A small image diffusion model, trained from scratch.
Training: muon at rate 0.0023, 13200 steps.
Rows from block 17 of a small image diffusion model, named by matrix and row number. Rows with one number belong to one channel. Each number is 128 + 32 x the weight over its row's rms, rounded and kept within 0 to 255. All counts start at 0.
After each channel's rows are labels from the 100 images, of 14976 (inputs lightly noised), where the channel reaches its highest value: "place" is the part of the image that holds the peak. Only what is clearly more common there than usual is listed. The data: crops of objects in photos (Visual Genome). In brackets: how many of the 100, against the usual share in percent.
# convs0: first 3x3 conv (model.decb.1.0.convs.0.weight, 128x256x3x3, each kernel summed), inputs 64-127
# convs1: second 3x3 conv (model.decb.1.0.convs.1.weight, 128x128x3x3, transposed, each kernel summed), outputs 64-127

convs0.49 [106 165 125 134 130 124 116 122 126 105  97 204 125 132  91 144  78 129 119 174 159 123 128 117 126 105 111 185 107  99 131 125 196  93 154  86  86 121 112 128 124 176 144 151 155  68 167  98 144  96 112  79 122 118 136 117 121 100 147  45 175 112 107  99]
convs1.49 [133 128 170 130 111 139 130 130 136  95 101  66 114 132 141 123 150 106 119 175 131 166 135 100 168 138 115 107 171 150 117 140 155 108 184  28  79 136  37 128 154 145 166 140 111 172 110 146 123 144 124 169 122 154  65 203 107  60 107  91 168  87  85 124]
place: top centre (33 vs 11.7)

convs0.62 [138 145 157  93  98 110 126  90 159 113  80  91 161 117 194  95 123  77 122 122 132 102 141 139 179 140 150 119 166  63 183 130 101 163 107 114 127 130  51 173 151 124  97 140  98 114  95 162 118 159 142 135 109  86 114 119 201 154 158 148 150 116 157 144]
convs1.62 [142 199 160 179 118  86  74 190 178 133 136 144 136 113 145 118  86 129 102  97 115 167 149  92 134 148 166 141 154 154 165 130 166 164 135 117 171 109 102 129 144 121 143 142 117 155 104  80  64 172 120 160 143 116 123 173 149 100 118 170  61  99 137 178]
place: top left (26 vs 9.8)

convs0.87 [ 58 170  56 157 194 138  93 120 101 137 136 150 126 182 134 142 108 141 125 152 154 108 123 159 117 107 121 125 104  67  83 137 152 109 113 168 125 131 171 137  81 103 143 131 113 117 131 163 123  98 112 112 124  96 130 110 161 127 136 100 152 130 108  92]
convs1.87 [140  37 116 143  98 145 117  95  85  93 146 138 130 148 107  91 185 147 180 122 134 165 101  94 150 156 189 131 140 129 126 130  91  84  75 117 127 124 119 180  82 142 108 165 203 136  83 127 110  84  99  80 134 152  92 162 130 135 130  99 149 126 168  98]
place: bottom left (30 vs 9.8)

convs0.54 [116  95 134 150 121  78 115 124 125 166 153 154 154  71 140  99 136  80 129  89 139 127 182 120 132 136 136 200 196 121  99 138 159 128 146 134 153 143  89 106 116 162 137 105 133 127 131  52 152 132 156 169 143 119 124 176 107  95 127 167 151 108 171 144]
convs1.54 [123 223 115 161 135 149  79 118 184 144 155 156 110 143  25 103 175 127 134  94 131 114  87 133 163  61  76 147 163 146 103 108 132 130 161 148  73 103  95 130 157 165 194  98 138 159  86 132 140 131 149 116 114  71 105 122 140 124 119 199 108  48 106  94]
place: top left (35 vs 9.8)

convs0.72 [128 131 160 123 109 120  96 148 135 104 116 125  76 160  87  76 133 135 113 161 125 110 104 161  92  95 117 120 136  71 147 184 178 129 103 114 134 131 159 143 109 100 142 137 148 121 129 119 123 137 161 136 125 123 149 175 129 151 115 189 159  99  93 101]
convs1.72 [153 143 149  86 132 152  92 138 226 122 101 144 139 128 147  83 111 136 145 173 148  71  81 148 139  79 186 155  75 130 110 136 153  89  75 171 120 150  97 120 170 137 153 149  65 154 191 141 166 115 171 151 161  89 173 135 166 114 173 104 151 152 186 137]
place: top centre (36 vs 11.7)

convs0.3 [113 138  94 155 122 140 127 151 132 130 131 117 120 147 135 141  98 125 114 132 189 166 110 110  89 122  85 195 152  99  86 156 165 160 118 146 111 121 139 140 106 163 119 188 136 126 155  96 150 136 124 211 113 132 121 155 147 117 145  75  97 103  78 175]
convs1.3 [ 96  80 113 168  53 152 145 116 139  97  92  81 120 127  70  89 168 162 106 165 120 128 143  85 165 149 115 163 133 108 106  96 160 102 166 132  80 165  99 126 128 120 128  93 155 134 170  82  94 129  55 141 144  86 140 126 143 104 112 148  70 180  92 104]
place: top left (29 vs 9.8)

convs0.25 [ 78  87 139 120 156 171 178 141 111 171 168 127 164 100 103 119 147 135 109 106 106 163 156 162 129 144 124 108 104 137  81 158  71 102 124 176 122 129 126 151  84 124 155 111 139 139 117 118 159 128 112 173 106 126 127 191 168 114 101 204 141 165 114 112]
convs1.25 [120 105  91  97  90 123 167 166 152  93 124 124 141 124  77 173 124  93 126 166 153 131 120 102 131 150 178 101 118 150 119 128 119 106 115 163 160 146 209  55 130 158 112 126  60 153 152 152 142 173 134 182  54 189 133 124 105 126 120 131  96 118  89 130]
place: top centre (33 vs 11.7)

convs0.28 [116 107 131 132 115 147 105 154 117 175 157 131 177 126 100 167 148 150 156 102 140 124 163 135 105 113 110 138 124  95 134 113 153  84 120 153 130 121 125 154 148 121 130 139 145  62 174 177 115  94 156 122 102 135 117 156 169  88 118 139  80 156 169 130]
convs1.28 [ 83 118 144  96 100 134 147 126 108  98 123  88 132 156 120 132 108 106  95 106 111 112 102 197 142 101 101 156 119 136 177  93  85 135  96 156 115 126 221 112 144 102 169  54 175  73 176 117 144 114  69 148 123 144 110 111 126 174 134 118 111  64 107 114]
place: bottom left (31 vs 9.8)

convs0.36 [108 161 108 110  79 127  82 150 161 117 125 123 194 114 115 126 133 139 148 104 121 184 126 100 124 109 160 166 133  86 129  61 153 123 153 126  79 140  65 122 147 207 108 152 134  80 146 100 128 119 116 145 154 160 137 144 106 150 136 112 118 143 124 104]
convs1.36 [ 99 140 106 127 165 170 174 169  90 101 103 160 101 169 150 102 176 126 133 150 154 146 122 109 143 118 139 148 123 125 134 166 170 110 171 135 102 128 153 137 180 123 188 174 168 138 129 105 138 180 152 101 150 106 137 121 136 135 134 111 137 122 126  79]
place: bottom left (44 vs 9.8); top left (25 vs 9.8)

convs0.95 [ 75 135 129  50 165 128 148 218 119 120 138 129 118 170 137 114 135 158 125 139 121 118 102 134 158 138 144 154  96  71 130 147  78 140 124 171 119 137 111 144  95 109 170 158 181 118 124 109  78  69 161 136  93 109 140 191 148 166 146 255 168 145 108 168]
convs1.95 [110 162 140  96 110 150 163  90 114 125 109  93 157 112  85  93 134  90  94 128 155 152  81  83 132 172 221  99  93 170  92 111 152  97 161 121 103 172 105 114 174 147 133 135 121 234 128 137 165 148 164 124 108 130 168 142 111  94 171 122 124  54 168 119]
place: top centre (73 vs 11.7)