config = dict(
    arch='unet',
    model='image diffusion model',
    dataset='crops of objects in photos (Visual Genome)',
    train_examples=61751,
    image_size=32,
    horizontal_flip=False,
    conditioning='none',
    objective='edm',
    cond_dim=256,
    norm='layernorm',
    activation='relu',
    widths=[64, 128, 128, 128],
    blocks_per_level=3,
    scale_shift_norm=False,
    attention=True,
    upsampling='nearest_conv',
    init='kaiming_normal',
    residual_init='none',
    optimizer='muon',
    muon_scale='match_rms_adamw',
    lr=0.0023,
    momentum=0.95,
    nesterov=False,
    orthogonalizer='polar_express',
    adamw_lr_other_params=0.00079,
    steps=13200,
    batch_size=128,
    epochs=27.4,
    lr_schedule='cosine',
    final_lr_fraction=0,
    warmup_steps=260,
    weight_decay=0.2,
    adamw_weight_decay_other_params=0.01,
)
Rows from block 20 of a small image diffusion model, named by matrix and row number. Rows with one number belong to one channel. Each number is 128 + 24 x the weight over its row's rms, rounded and kept within 0 to 255. All counts start at 0. Numbers have three digits each.
After each channel's rows are labels from the 100 images, of 14976 (inputs lightly noised), where the channel reaches its highest value: "colour at peak" is the nearest of a few named colours to the mean colour under the peak. Only what is clearly more common there than usual is listed. The data: crops of objects in photos (Visual Genome). In brackets: how many of the 100.
# convs0: first 3x3 conv (model.decb.2.0.convs.0.weight, 64x128x3x3, each kernel summed), inputs 0-127
# convs1: second 3x3 conv (model.decb.2.0.convs.1.weight, 64x64x3x3, transposed, each kernel summed), outputs 0-63

convs0.24:127130169112134176124115133118099125132082149151153118137125152138104135140121103148110128119127140128146093123142124118142111156104097129113135140137106123143088149125174132140112110114136216134145136087137177128107106104154152105143108114136149123128152149101130144124123094110126099101147080130074089111084098155109130118178170114156141134099057124147142138158138112133146123184128
convs1.24:138144114137092117152160121162100118094066132116135147150113111139132122137146150151127119112087101107120092152091130134162164121139149114126107056143126143118153118156137133159101154182125143
colour at peak: orange (28)

convs0.30:119119122111158051160147130099110142114104128124137135132117128120115134112126178090118133129127179119132120115134092133104145136129121140146132130144137122121153150126146136158121116069175108120111136126149142134113178125116111120134122145098160120137151145129132126128147105171130106121136117000135148107133135166125135141102115140099122123172136147109148122129131138148126136129130
convs1.30:104107124149115101134140115128140120126124161117140155173091121112153128157122119110096135207136128173096108123120161110094137115076136131116123147101091148147127133163101106130138132186116138
colour at peak: black (48)

convs0.44:125125144128125115135129124126131131124139141127091129135122113117128141133134129117117121133112145150123137130148123125131131131105113130126134126125129116129166129135116147120134125125129141134105178140095131118201158083131124123123104121193060112109117203124145118106142146187159122175122130128120136112113123138108123108165123184127115138201133098091125143110050068101104121136185
convs1.44:139141066142124140145134146126129126142133123129211117134134126128127121135134135120122129135171161132134122064122135132139055130126129129114133097075134106130123132143058122128120125165137123
colour at peak: black (41)

convs0.61:132131080120122145132126135129123123126134127118111114114175126127156158140137130124102093109125125119156152130131126095142126117165117132111107151146120158142141141130146103156143132134139132143111213114097154123151136126130099140129097023126140142107099114133131177122123124132096139237120127130086126102115141115123125141139104109122123126158108125143116089168110149140143111149177
convs1.61:145092112149130218183117095116113124109131128120160123119130130173122118126128143123132105142155154125167128130136114129116111136113153125073079167180104115119133115131149128125119113102108124
colour at peak: black (63)

convs0.59:129124137123125120142125122129127130121126117122144120129145116126139138122129131129129136133124136145099139130148124120134128129136131131127133128126136129120122130141120131130128136124130126119101103135099119121104139099131113121132130201064066136126110075113123145125132135166159146114138235143121135109140179117119122123155124139128124131030152099154137144140238192107133109129134
convs1.59:133135083128136068127133137128124134133130122132020140138134132101129122132133132135133131129103081139137133151129124124135209126126134143165147144161124094140131142130156134138122116088123114
colour at peak: white (100)

convs0.56:121119141126129122113142138134093145133116117144172127126104122135118115125124133128119125122128129100134120119118123135125123115127139140130164145130126136063039149129147129137129129136126177109121152141148134120110133128146134182144152122118122084113106034211119137125144134126054130109108099133127137115129106142122124125135120142094139115065120132129134133130155159129208127131086
convs1.56:120142147141128106186127124129116105123120133122066131143140122133124121128112129133115125128206142103110142146156114137137147122132129098093131102099121119112144123130239123139120127138109113
colour at peak: cyan (50); blue (49)

convs0.45:094136130117131151139117147128048143175109105137119126140112153160137103210118051109126127146126106117142127126119105132116144133110134146131132099121121138153101120142129132151122151144094156168104119142099113123084115088094114120170121106121119151155117133123129164111118146132109112133149128172090111165111117113124104100138152134122109148117128082110149122168115127169144178180109
convs1.45:088114128155120132118120142115146013114154148121126146153173117090152153114111148141105141140136135120166136142116116152090130096124127119123140106128100143133152153135125120130121138177143120
colour at peak: blue (29)

convs0.47:124114161128102135129119108138136124134095114130115103114093119120102130107123134114166125137114143152091139111150131134140120107118108127127166119134115119138131131113112119116117116117116151107167081101151117127116102130088156111131149128183125126092101146117124106102088057097108141079125241122134131147145171131103136104150137129170122155189122100113099134144160132109140105157156
convs1.47:132121192128129115142087143130116107123135119137130109125100131066136111128131098132105143145130107138102120115124113118128113118116107188175201169190143131112122108115150108132115117129151131
colour at peak: white (82)