{
  "model": "image diffusion model",
  "objective": "edm",
  "cond_dim": 256,
  "upsampling": "nearest_conv",
  "init": "kaiming_normal",
  "residual_init": "none",
  "epochs": 27.4,
  "final_lr_fraction": 0,
  "warmup_steps": 260,
  "weight_decay": 0.2
}
Rows from block 19 of a small image diffusion model, named by matrix and row number. Rows with one number belong to one channel. Each number is 128 + 32 x the weight over its row's rms, rounded and kept within 0 to 255. All counts start at 0. Numbers have three digits each.
After each channel's rows are labels from the 100 images, of 14976 (inputs lightly noised), where the channel reaches its highest value: "place" is the part of the image that holds the peak. Only what is clearly more common there than usual is listed. The data: crops of objects in photos (Visual Genome). In brackets: how many of the 100.
# convs0: first 3x3 conv (model.decb.1.2.convs.0.weight, 128x128x3x3, each kernel summed), inputs 0-63
# convs1: second 3x3 conv (model.decb.1.2.convs.1.weight, 128x128x3x3, transposed, each kernel summed), outputs 0-63

convs0.34:111173091124139146159141112175082059062142115176147224209137143157123089117136130145106110148146115162114085116124133112174107079136105112140106136130124172134132115119110153163070146126119158
convs1.34:076114177098152114135072118092123164131153152117176069106167141103127169152131131082071097057113162095096192193102095121079112133088091117092169164127093138121130105160113099109152146092101076
place: middle left (36)

convs0.39:131094128121129054086125147132117085136130113118084115135133134109142121126099111061138127084092137164105080124115094162112203152122096150129117000088090158163140105104105173174169142133088115
convs1.39:126121161181113201100142151142157127071094141173122142095147115126110117130154156150170121054144155107164106170163123131153107205033155148097137145137109035117102146123098081083099122121157139
place: bottom centre (28)

convs0.3:094149131138215025111112124116156168154141129154093149119097108150117120122143149110128155078150114209116012115157103155123169129118079155117149057147007162119078095113097176085158089108177075
convs1.3:132094105158101179115109123130124088089073139169180102119153124105114096123077126152126084170134134013120177152143154109178119152115122189168147156145119117177132105110181091190170173098114146
place: bottom centre (28)

convs0.32:130107150151136123121134113145137116129101141128151081112153119082158124113102129108128159140211056101110143110115135115128154062144179137171118137128136093136125106129087129135108161118176135
convs1.32:131127133140124154147100082136144164142163116092131149081202153151062131152121121081085132160121171160120128086128141174120115168136116159126119094118168147140163126120099084176175122188137102
place: top left (38)

convs0.83:103150096125130151121139027165143104123077144144076116168122106138123148100124160154111119163124087126154139094119145136145141158123077182164154166160162124161102080154110099114173164158136078
convs1.83:196115169133126150141092193107168127156132058154078147102115154098177062120159103105150130169139145061059127239154127116123083154159172084130115089112107102130117148094108138125146123163110110
place: bottom right (27)

convs0.98:139144159135075156135163185128087135106179132112147156215119086146104138132128098106108096115098120141125152153093189106084143129125120115118142080186087083202174140124128122139126148137115098
convs1.98:108106063147126098138118075146166175146087143171136108032139138128164163101160083113104120175191120165115131137158095120167074120113157130159122173069185097108143162119147168092154114088104142
place: middle left (39)

convs0.97:148121110137186138095152115154140112143107076117145119091092108146194132106146168136093093168115150118137161153100119146162115123170102139145115161170135095160114189148169140109102132111109146
convs1.97:103157138152101177157143125123125177124101153136180180131103155105126136097147140095172181140089117212162051132146162139101114117106112103077157132167167099139112078131069125106173133063134150
place: top right (48)

convs0.122:142125116106091052098120120138151110155119144130122154115127110096092201127175114036137147133134153100148049080134118168149083118122072139144145096119191111122144119169104050115133120139164139
convs1.122:113130127102116176173118139151070101149098121143127132184154149153163062134086121177156148123143160149110102111133188087115146133084132092113089188119131082167185099129145153107090122093108103
place: bottom centre (28)

convs0.26:188163165136107226125112038100101168120105152113193138073127088079070134111139119144118111104101111178141138126136156074151098148123112132115157177054168136144116155130111080147155121125037120
convs1.26:118090076111121164145139160142119077146177113110084097178124133134107117189123137096159148148186161096108154159185108147081158119119113112110151149135164129067099128066184162088118130176127132
place: bottom right (28)

convs0.27:133100116080137175103145129177137152109138168178214113075141161072080132100149124082111168158157138175175050190144122089111097079166155134132096130093119101104105132130132104155163122170176123
convs1.27:109095128159138100176057166045167127166153101084163129200110130160150075167137153119123127100111118133090149063173164145140181121096100161130167104147117147117139099125110164107038132131130132
place: bottom centre (30)

convs0.91:184134168102143137089111210112125075079112134147165149057106095103157136146110128139166091095098165192155111143084131139102156083129152111093121139097179183080089114106138197100133211106128129
convs1.91:084076073142148131148105104057145164167156088063145093109119148133083108097135089133090131180085139133127159029155125190099129111172175135159151125149095159096124095148121131154102170135162160
place: bottom right (25)

convs0.119:147156117127095157091101068179081121145119170138134065172161086099162108108124131177122114152111201131155110143142125146120155119109107095152138101094042122180161063151168147132164121144140043
convs1.119:116099141123124100151119151099132128087122074182128165128090132122090155159071109112118081143120080134109142072104126135152148157142087184058086119159147105109115126109137133147106162153047190
place: top centre (28)

convs0.2:144144120149104159147117078139131192124085122144152158129139095077135095084149087144162145187135135191159023142116110131138121133136164105117150130041115108117152064136142135148124165137151159
convs1.2:091103165121141146097121200147123108083077165109168117152138166146146086170091183112089151132134125082093196194120099142132141198141118128128107147177081179085147135075128147107113128102116083
place: top centre (34)

convs0.94:134110102103101070099095070135095126095135133140139174092165116140117141131119103140196155126141158160132066108145121109133151133129088162113130125012105137146156121145124150117134098138137168
convs1.94:140137150128175186114102151127149129159103090127137082198094176100168143137134104132104107056096115090159092170126101137153142121153168174101116091187081081133117125144057106161088168174070115
place: bottom centre (37)

convs0.15:197160109167109115184122161117110132076137120101112105159150143137153178173140176128134110076146069099158133128082112116139123093073124160134136114129126111102142192247135139154103164089140101
convs1.15:051061134137138137085167142139110172165103113166131127129138147106127105110125095135144152106162193139111097147176138146146119186112138087145133113143098112165115128015128135097164042090156170
place: middle left (32)

convs0.112:125140184096098127148143061129125101098124132107121139178152085137135170042112107114159135153152155130124167136135123063207105160134080165058138142019116128143109166128102128158125124139135192
convs1.112:123122130131153157103120136111139131180069107161121085117065174158181146137133169145108145071137142094116094183129170170142116129134180119155167125191119142159143134105157093032133095102121113
place: middle right (31)