Weights of a small image diffusion model.
Model: 32-pixel images, widths [64, 128, 128, 128].
Training: muon at rate 0.0023, 13200 steps, batches of 128.
Rows from block 7 of a small image diffusion model, named by matrix and row number. Rows with one number belong to one channel. Each number is 50 + 15 x the weight over its row's rms, rounded and kept within 0 to 99. All counts start at 0.
After each channel's rows are labels from the 100 images, of 14976 (inputs lightly noised), where the channel reaches its highest value: "patch colour" is the nearest of a few named colours to the mean colour under the peak. Only what is clearly more common there than usual is listed. The data: crops of objects in photos (Visual Genome). In brackets: how many of the 100, against the usual share in percent.
# convs0: first 3x3 conv (model.enc.2.1.convs.0.weight, 128x128x3x3, each kernel summed), inputs 43-85
# convs1: second 3x3 conv (model.enc.2.1.convs.1.weight, 128x128x3x3, transposed, each kernel summed), outputs 43-85

convs0.32:52 87 39 75 55 59 33 52 49 70 75 56 66 60 54 49 34 53 68 51 38 53 48 38 31 72 51 41 46 68 74 45 32 59 45 51 72 52 62 41 66 37 33
convs1.32:63 44 74 40 74 49 73 45 50 58 29 53 60 59 44 60 60 28 52 36 55 49 32 74 59 40 53 59 45 38 39 39 72 24 37 56 30 39 28 73 37 57 19
patch colour: pink (28 vs 9.3)

convs0.75:58 56 64 43 61 50 44 55 81 69 29 43 37 73 26 51 43 78 46 55 58 21 50 32 70 29 68 73 53 81 51 61 62 52 59 61 41 51 47 00 78 79 56
convs1.75:36 47 60 69 60 60 52 58 34 45 53 70 73 35 59 50 67 32 73 43 65 63 67 50 28 72 61 15 66 20 32 68 58 38 56 63 62 73 34 68 35 30 49
patch colour: white (29 vs 5.3)

convs0.12:60 55 47 31 50 66 34 35 49 46 76 56 36 58 51 46 55 38 56 85 17 72 44 74 62 59 51 48 30 48 78 57 34 67 74 52 43 53 53 60 63 42 51
convs1.12:41 29 52 74 61 50 55 65 39 71 41 53 71 50 45 43 18 63 74 49 44 80 65 59 31 66 64 40 61 63 40 43 92 48 51 45 25 67 35 34 34 49 54
patch colour: brown (61 vs 33.5)

convs0.100:42 29 48 58 27 72 65 38 33 42 43 63 70 52 78 54 49 50 53 68 48 45 37 66 41 72 28 52 59 84 48 16 43 64 52 65 72 58 41 53 26 18 28
convs1.100:21 21 56 94 37 29 59 29 54 45 77 29 46 34 36 61 50 20 69 41 27 50 75 24 48 51 63 48 35 61 60 42 53 28 50 36 29 40 46 81 43 75 29
patch colour: white (97 vs 5.3)

convs0.65:41 49 63 40 46 57 37 17 49 51 33 42 26 65 28 41 46 61 52 26 55 24 27 61 48 55 66 58 35 52 58 24 56 52 74 48 47 41 49 40 82 72 72
convs1.65:36 28 43 53 64 52 75 64 35 59 32 41 63 95 70 58 38 71 37 21 54 51 64 49 57 30 63 56 54 53 39 80 74 68 13 43 43 47 51 51 34 48 60
patch colour: pink (38 vs 9.3)

convs0.85:50 53 54 42 60 63 56 34 71 61 49 53 29 65 18 44 64 83 62 39 63 34 50 62 60 22 37 50 34 91 58 74 50 75 46 56 33 35 51 36 52 56 75
convs1.85:38 37 48 60 66 28 35 95 22 41 50 55 52 23 78 59 30 45 53 46 44 45 50 53 49 54 59 55 61 00 43 55 65 39 34 43 51 62 59 74 36 58 44
patch colour: white (42 vs 5.3); pink (38 vs 9.3)

convs0.101:50 17 36 69 63 51 06 49 29 23 56 49 47 42 83 44 66 59 44 35 16 40 53 63 37 54 26 59 49 38 47 40 56 58 57 61 62 47 32 82 17 28 38
convs1.101:40 17 55 69 67 21 33 50 41 31 20 50 46 40 45 22 48 18 67 75 71 36 60 41 42 74 42 41 94 41 45 35 57 38 33 51 62 56 37 82 81 69 41
patch colour: white (87 vs 5.3)

convs0.42:33 72 57 50 66 45 29 40 43 32 71 35 49 54 72 49 62 54 55 63 63 72 53 55 44 35 53 35 60 56 78 74 52 44 77 58 51 33 31 80 59 52 46
convs1.42:45 55 44 64 29 38 46 72 57 59 50 69 66 26 53 51 75 46 59 72 31 35 64 50 57 74 75 71 55 42 56 54 75 55 66 57 09 68 70 76 57 55 67
patch colour: white (41 vs 5.3)