{"dataset": "crops of objects in photos (Visual Genome)", "train_examples": 61751, "arch": "unet", "objective": "edm", "widths": [64, 128, 128, 128], "optimizer": "muon", "learning_rate": 0.0023, "batch_size": 128, "epochs": 27.4, "warmup_steps": 260}
Rows from block 7 of a small image diffusion model, named by matrix and row number. Rows with one number belong to one channel. Each number is 500 + 40 x the weight over its row's rms, rounded and kept within 0 to 999. All counts start at 0. Numbers have three digits each.
Before each channel's rows are labels from the 100 images, of 14976 (inputs lightly noised), where the channel reaches its highest value: "place" is the part of the image that holds the peak. Only what is clearly more common there than usual is listed. The data: crops of objects in photos (Visual Genome).
# convs0: first 3x3 conv (model.enc.2.1.convs.0.weight, 128x128x3x3, each kernel summed), inputs 0-42
# convs1: second 3x3 conv (model.enc.2.1.convs.1.weight, 128x128x3x3, transposed, each kernel summed), outputs 0-42

place: bottom right
convs0.31:502519563516450418465474434512422470516514486478516479538482489515511477491520473531424545538426519527492456514439500474503557487
convs1.31:523575510487561533476485458463564510514459514543411467522468426511530507579517487461601501526584470482496488518541498462571509464

place: top right
convs0.23:474548526469534550539472579498506435507532464501516509489427475446488553535516517422481436505541521538486523531435481508462511483
convs1.23:447479484553449542468509468429425604498479545508455467498502534528491538480545485473449470512422476488524504433445547462501486484

place: top right
convs0.16:472447492495578446530426491479493515463525562459516415534492464553547463476574505487463491512506501517517544549562446459600512567
convs1.16:558485564552499441481508513491596469572543521476499460520561477523449464487479520494562484475543437465453493522534451470390452497

place: bottom right
convs0.67:501478562507443487481572510510531390471509439502492560511457458481439530498521523546491507481454493449425511464521489540502503487
convs1.67:567439491518510548488494478477456568512372515503483500482444527496509496498488446498516452520572502536564515480454575460467531486

place: bottom right
convs0.109:492535587500543472467540496509589529444481518496472491516444541525475459468504517500566483537434423506449511460514558561479541484
convs1.109:462506454522525473509525505568462545525483505523479497495556543604431486551502473547503537502516532543484485466515501504468507406

place: top right
convs0.101:483496493461512496576507457501601543491435445504465466456483475442479454465499501455532458458466554478554502489511471473523559483
convs1.101:494508450475509492483474495463578557511558455506508529433521529545478475504466460514468450490478528522516481494533566476481498524

place: top right
convs0.36:485507551446497467523469489488517543486494437488454479495478508493500425438534453537493455476470578457460490474587497527547535514
convs1.36:509488553493442460502438483486585508497549443453485529461521491535486451555482496556542443454515553552548521485556559435535483553

place: bottom left
convs0.116:450508493459516469545487492546510497479495432486519451488514484437520440542503467550476549446528534421416455531509497543507549491
convs1.116:465538520521448389461450519402545504479556483501526478563445539600475476497510450454503481449564475540544527495519577540548509587

place: top right
convs0.119:510572471549473499503520567469563467451573489505465450486512475522553507480458480413480510521520528541537440594522483424441544457
convs1.119:470496551475497522515497548482538473551523437465486451562542543486462509452413479588528480444454497481509519530525569498521484509

place: top left
convs0.85:486506562580489522475539525475479504497527527528484559487434506529506573479472479473512568480559451499453596431431550508502521441
convs1.85:554528462415472567507467417541477497504432495469512489415494429423460516541556461526489468534506522497533434552480542466509486552

place: bottom left
convs0.82:516552522484476501450473487517493515569568546548562520498434524512466529561483488548447506500492516555532469473521481547593505467
convs1.82:449469583475592523480588482531481466472549473467473488472566483573538497444494554445532481552527535495547529556504458478498459525

place: bottom right
convs0.25:494546539480360469531545513482458457528513490515489472479543496523501484508486570537512475481510476475499507519526447522521441501
convs1.25:514453494445570512478535440536539530498523529520444474531493491536466446549516408493529563502473519520436423454481513506458473523

place: top right
convs0.15:446574503532458545524496449515540491436453539489435541502527520503530495479542533434548466558441543494489476498492569443528557543
convs1.15:460502483436576519552545573523482498498468460522523445495428538445506518496445463559484444481556496483530450514597479477428469444

place: bottom right
convs0.98:497523502448492545484565566508478523476491512560462489507494522530403619547505506526485504436461483509495556492450518527559476481
convs1.98:482456425518484491520570450503515469516492511408481555493463522455473432533493463467457535520610530508483449515562523490499530497

place: top left
convs0.66:507477416482516541456520530543446530471454501574530513447505473508472444458490502469516588487479481490477536435481513487516422524
convs1.66:495474495530500415471543471447557470505458469463449465512486512496502513498479495539438410523531514508476525507497500560478571560

place: top centre
convs0.124:440463497574425469479455528478503476526515512531460521488459477423506531649545489526463487551474495504483465507511575429510505456
convs1.124:533513432517488507472482490411434558506476448529492503489476554459526513531486498459454562512521501559509452478440448549587392455

place: bottom left
convs0.29:467492513466514542505488415469557553475530554520441480497480578446546509469507561520418439453531459517573536435466470534529483468
convs1.29:485530437458489448445510490519433510546500503454583511536507440455498490551481466445524549494472517486414455502590492464433477540

place: middle left
convs0.123:504532488453489426487465555474512522470511476544481599482602521459451438435528461527532467474570483512507493569498456506446499486
convs1.123:512490431578545483565471508492471512527424540452504488522511483584484489537488509480505493512428477476485468457439470528511472438

place: bottom right
convs0.121:450504366506534517526487405536490551531463471482453474544475514456457448459513535504536487460460467395473501487518455462498538498
convs1.121:496517534511484476506485514517600559544543544469501530462544500507440508564500457512503450503611554569502537538492606534534468530

place: top left
convs0.96:419514580426547480546547479461471531558521456488489457507517493561465490496433500484555566476453517557520516470541525498510470473
convs1.96:580518501514512531480485501493491483356563530483521556480522497453510474483541503510489433476472508454478522530476438511471539483

place: bottom right
convs0.84:440504577415465511537517439558498518460528405454495468576527453480554430427471571469542485460553550455491472530555481515448559491
convs1.84:506489518507456487521435471475583557498547517500486463506494480533429520504524495562510491453532464483509514603519474511571508569

place: bottom left
convs0.62:508555549549537472518465516521550426447585501561555428553476518497544583522461495426526487439487576580525464495517488504514500506
convs1.62:510461559512572494528505454478449552541450496473504502505557503577509450547494501513551494553470454485536557499481536429487456475

place: top left
convs0.12:603529490522507510485525562474470424434492418529427532537487505456428490513461529474524494392495528546526429580470464532460570460
convs1.12:482455456546477501534484460459575494511455494475525479456495529470533527457532455468500520526517472493523536476468460584520381567

place: top right
convs0.2:537490541505397507504567529489492478521498432482493475466488480478517500528472512445511555504563488470510424535518538530447467509
convs1.2:506476540543576522481431573522531487460509463465502553453546554555425564490544474471458458522486485520550469505487458522575470460

place: bottom left
convs0.71:464487490505520515546458466492581465466495567513504489443510524510482463438479467524521478354476572520472550489495494494534538544
convs1.71:510507479463531473531491507471481520500518528469589587492578478539518512482408487482495422502495536477543477467552537462495508465

place: middle left
convs0.54:468537498527497486487480559535507476469518483502396516484432495452499513472493511502433463557602576543462526531488454477468572443
convs1.54:514546511549463514521493504522550531579451517520532456574574488547526496522492484505575536504469434442462455562528455487514460463

place: bottom right
convs0.102:530486454514490455488539552460471480463506497502534432466520469610509563535527466524504469505552577512431492500516546489554481521
convs1.102:491540542515555495538518507583533506556508466502532585525539544481526481486455553541568500558535496456573572506471439519571490499

place: top right
convs0.76:531513408509448466554559443536540462467389529573500520495502468526467405458551464563462561515522444421432464547487480489515554472
convs1.76:420538498507549439493524544537475563465542468430557522517558547503503564512500497477528385478520508562524539569505492527536542533

place: top centre
convs0.39:482474468504477522483507463469500489505414482431517494540476491533521610411445446518512527545495488438541443539457488528504495458
convs1.39:539477547508499540572597463468493447520542466549445490492528485492500464568531548488540469506542504557465478484503478411470533506

place: top left
convs0.107:498489470464496454490484480485499494488503455482459463523561431566471509474532443537477451446460474389553490520525498483523464494
convs1.107:480523425500481500529484451487563556540510516547485507465546503488480478578536550475517454532525476589463483542478511529481501501

place: bottom left
convs0.20:510495536436504477543536503503463479459510511511498550445494516488533475578513490456524458561440448519508534548475479444472525547
convs1.20:500522525526515510387461561494559524521545444525459459529578464521561493485463466446524552426535481483507458417524471529532504480

place: top right
convs0.92:510475517530513513526498537509473482443453518473442470482465479517512498540513500502473494551514551571512474506444565473505550586
convs1.92:503557549522528494497538547483500510566495461539520500460483516517536517394462522524523537508521505425555488478496494450566417495

place: bottom right
convs0.74:514539456481481440504577472504523437519519531519477523493465556495483461473515515528463475480499440540496570471529494582492581528
convs1.74:502513512522558474538501486599443508446525481464490490563590429479539519471486531560562490524535575522545484507448488513513478461

place: bottom right
convs0.117:489488472501508495443490548516554530499445432525514509523533484540456496462452470539522500449477475516507412546395486492529536454
convs1.117:546548527522514489463536505505464495549535513537510514601583477459591473505523489550547402515426501453514446539559470491490497497

place: bottom right; middle right
convs0.94:490513485513464465478527421471480493597535512508517511576552543440500484524519535517449479469523474507486505542516472537539443504
convs1.94:571451440533563585532474534514517483432523543512529509477446441594503489451562507505522478487491524495509529473488507493475469510

place: top right
convs0.127:519560486517541437456514568444484570559551571547548495505516485531470469506460495464416421459475545558573507539530548476446494474
convs1.127:463455540556484560586527490523443427517517521433504511489550500516523475447512512518516458532452515411459464515529496460516425491

place: bottom left
convs0.59:523510480518479451526512464473495531478546543516573543585451502543531505488517449541488516528462422477525465516513529487604550482
convs1.59:446510517478484457546551491576525497515504511434555561501552495538480518542484492486545439514527434479552533532524462464514541493

place: bottom right
convs0.112:475466495545463521489477540486458492470545437496516506569481514425554592622523476560505509554452513540487498449475433488473503475
convs1.112:453479556458479484554414468450508511467560552499493490517406469524532479452557540443484499489602460532502498525494527540539504552

place: top right
convs0.72:464516377470511470565538442515525509495482539492516485517453479517469471481534497472535556460528386437483443520527493482504530445
convs1.72:496520502530506459459447504526587468528507529466524560463548514478440538572446495542515465468548513525520466535527518488553499523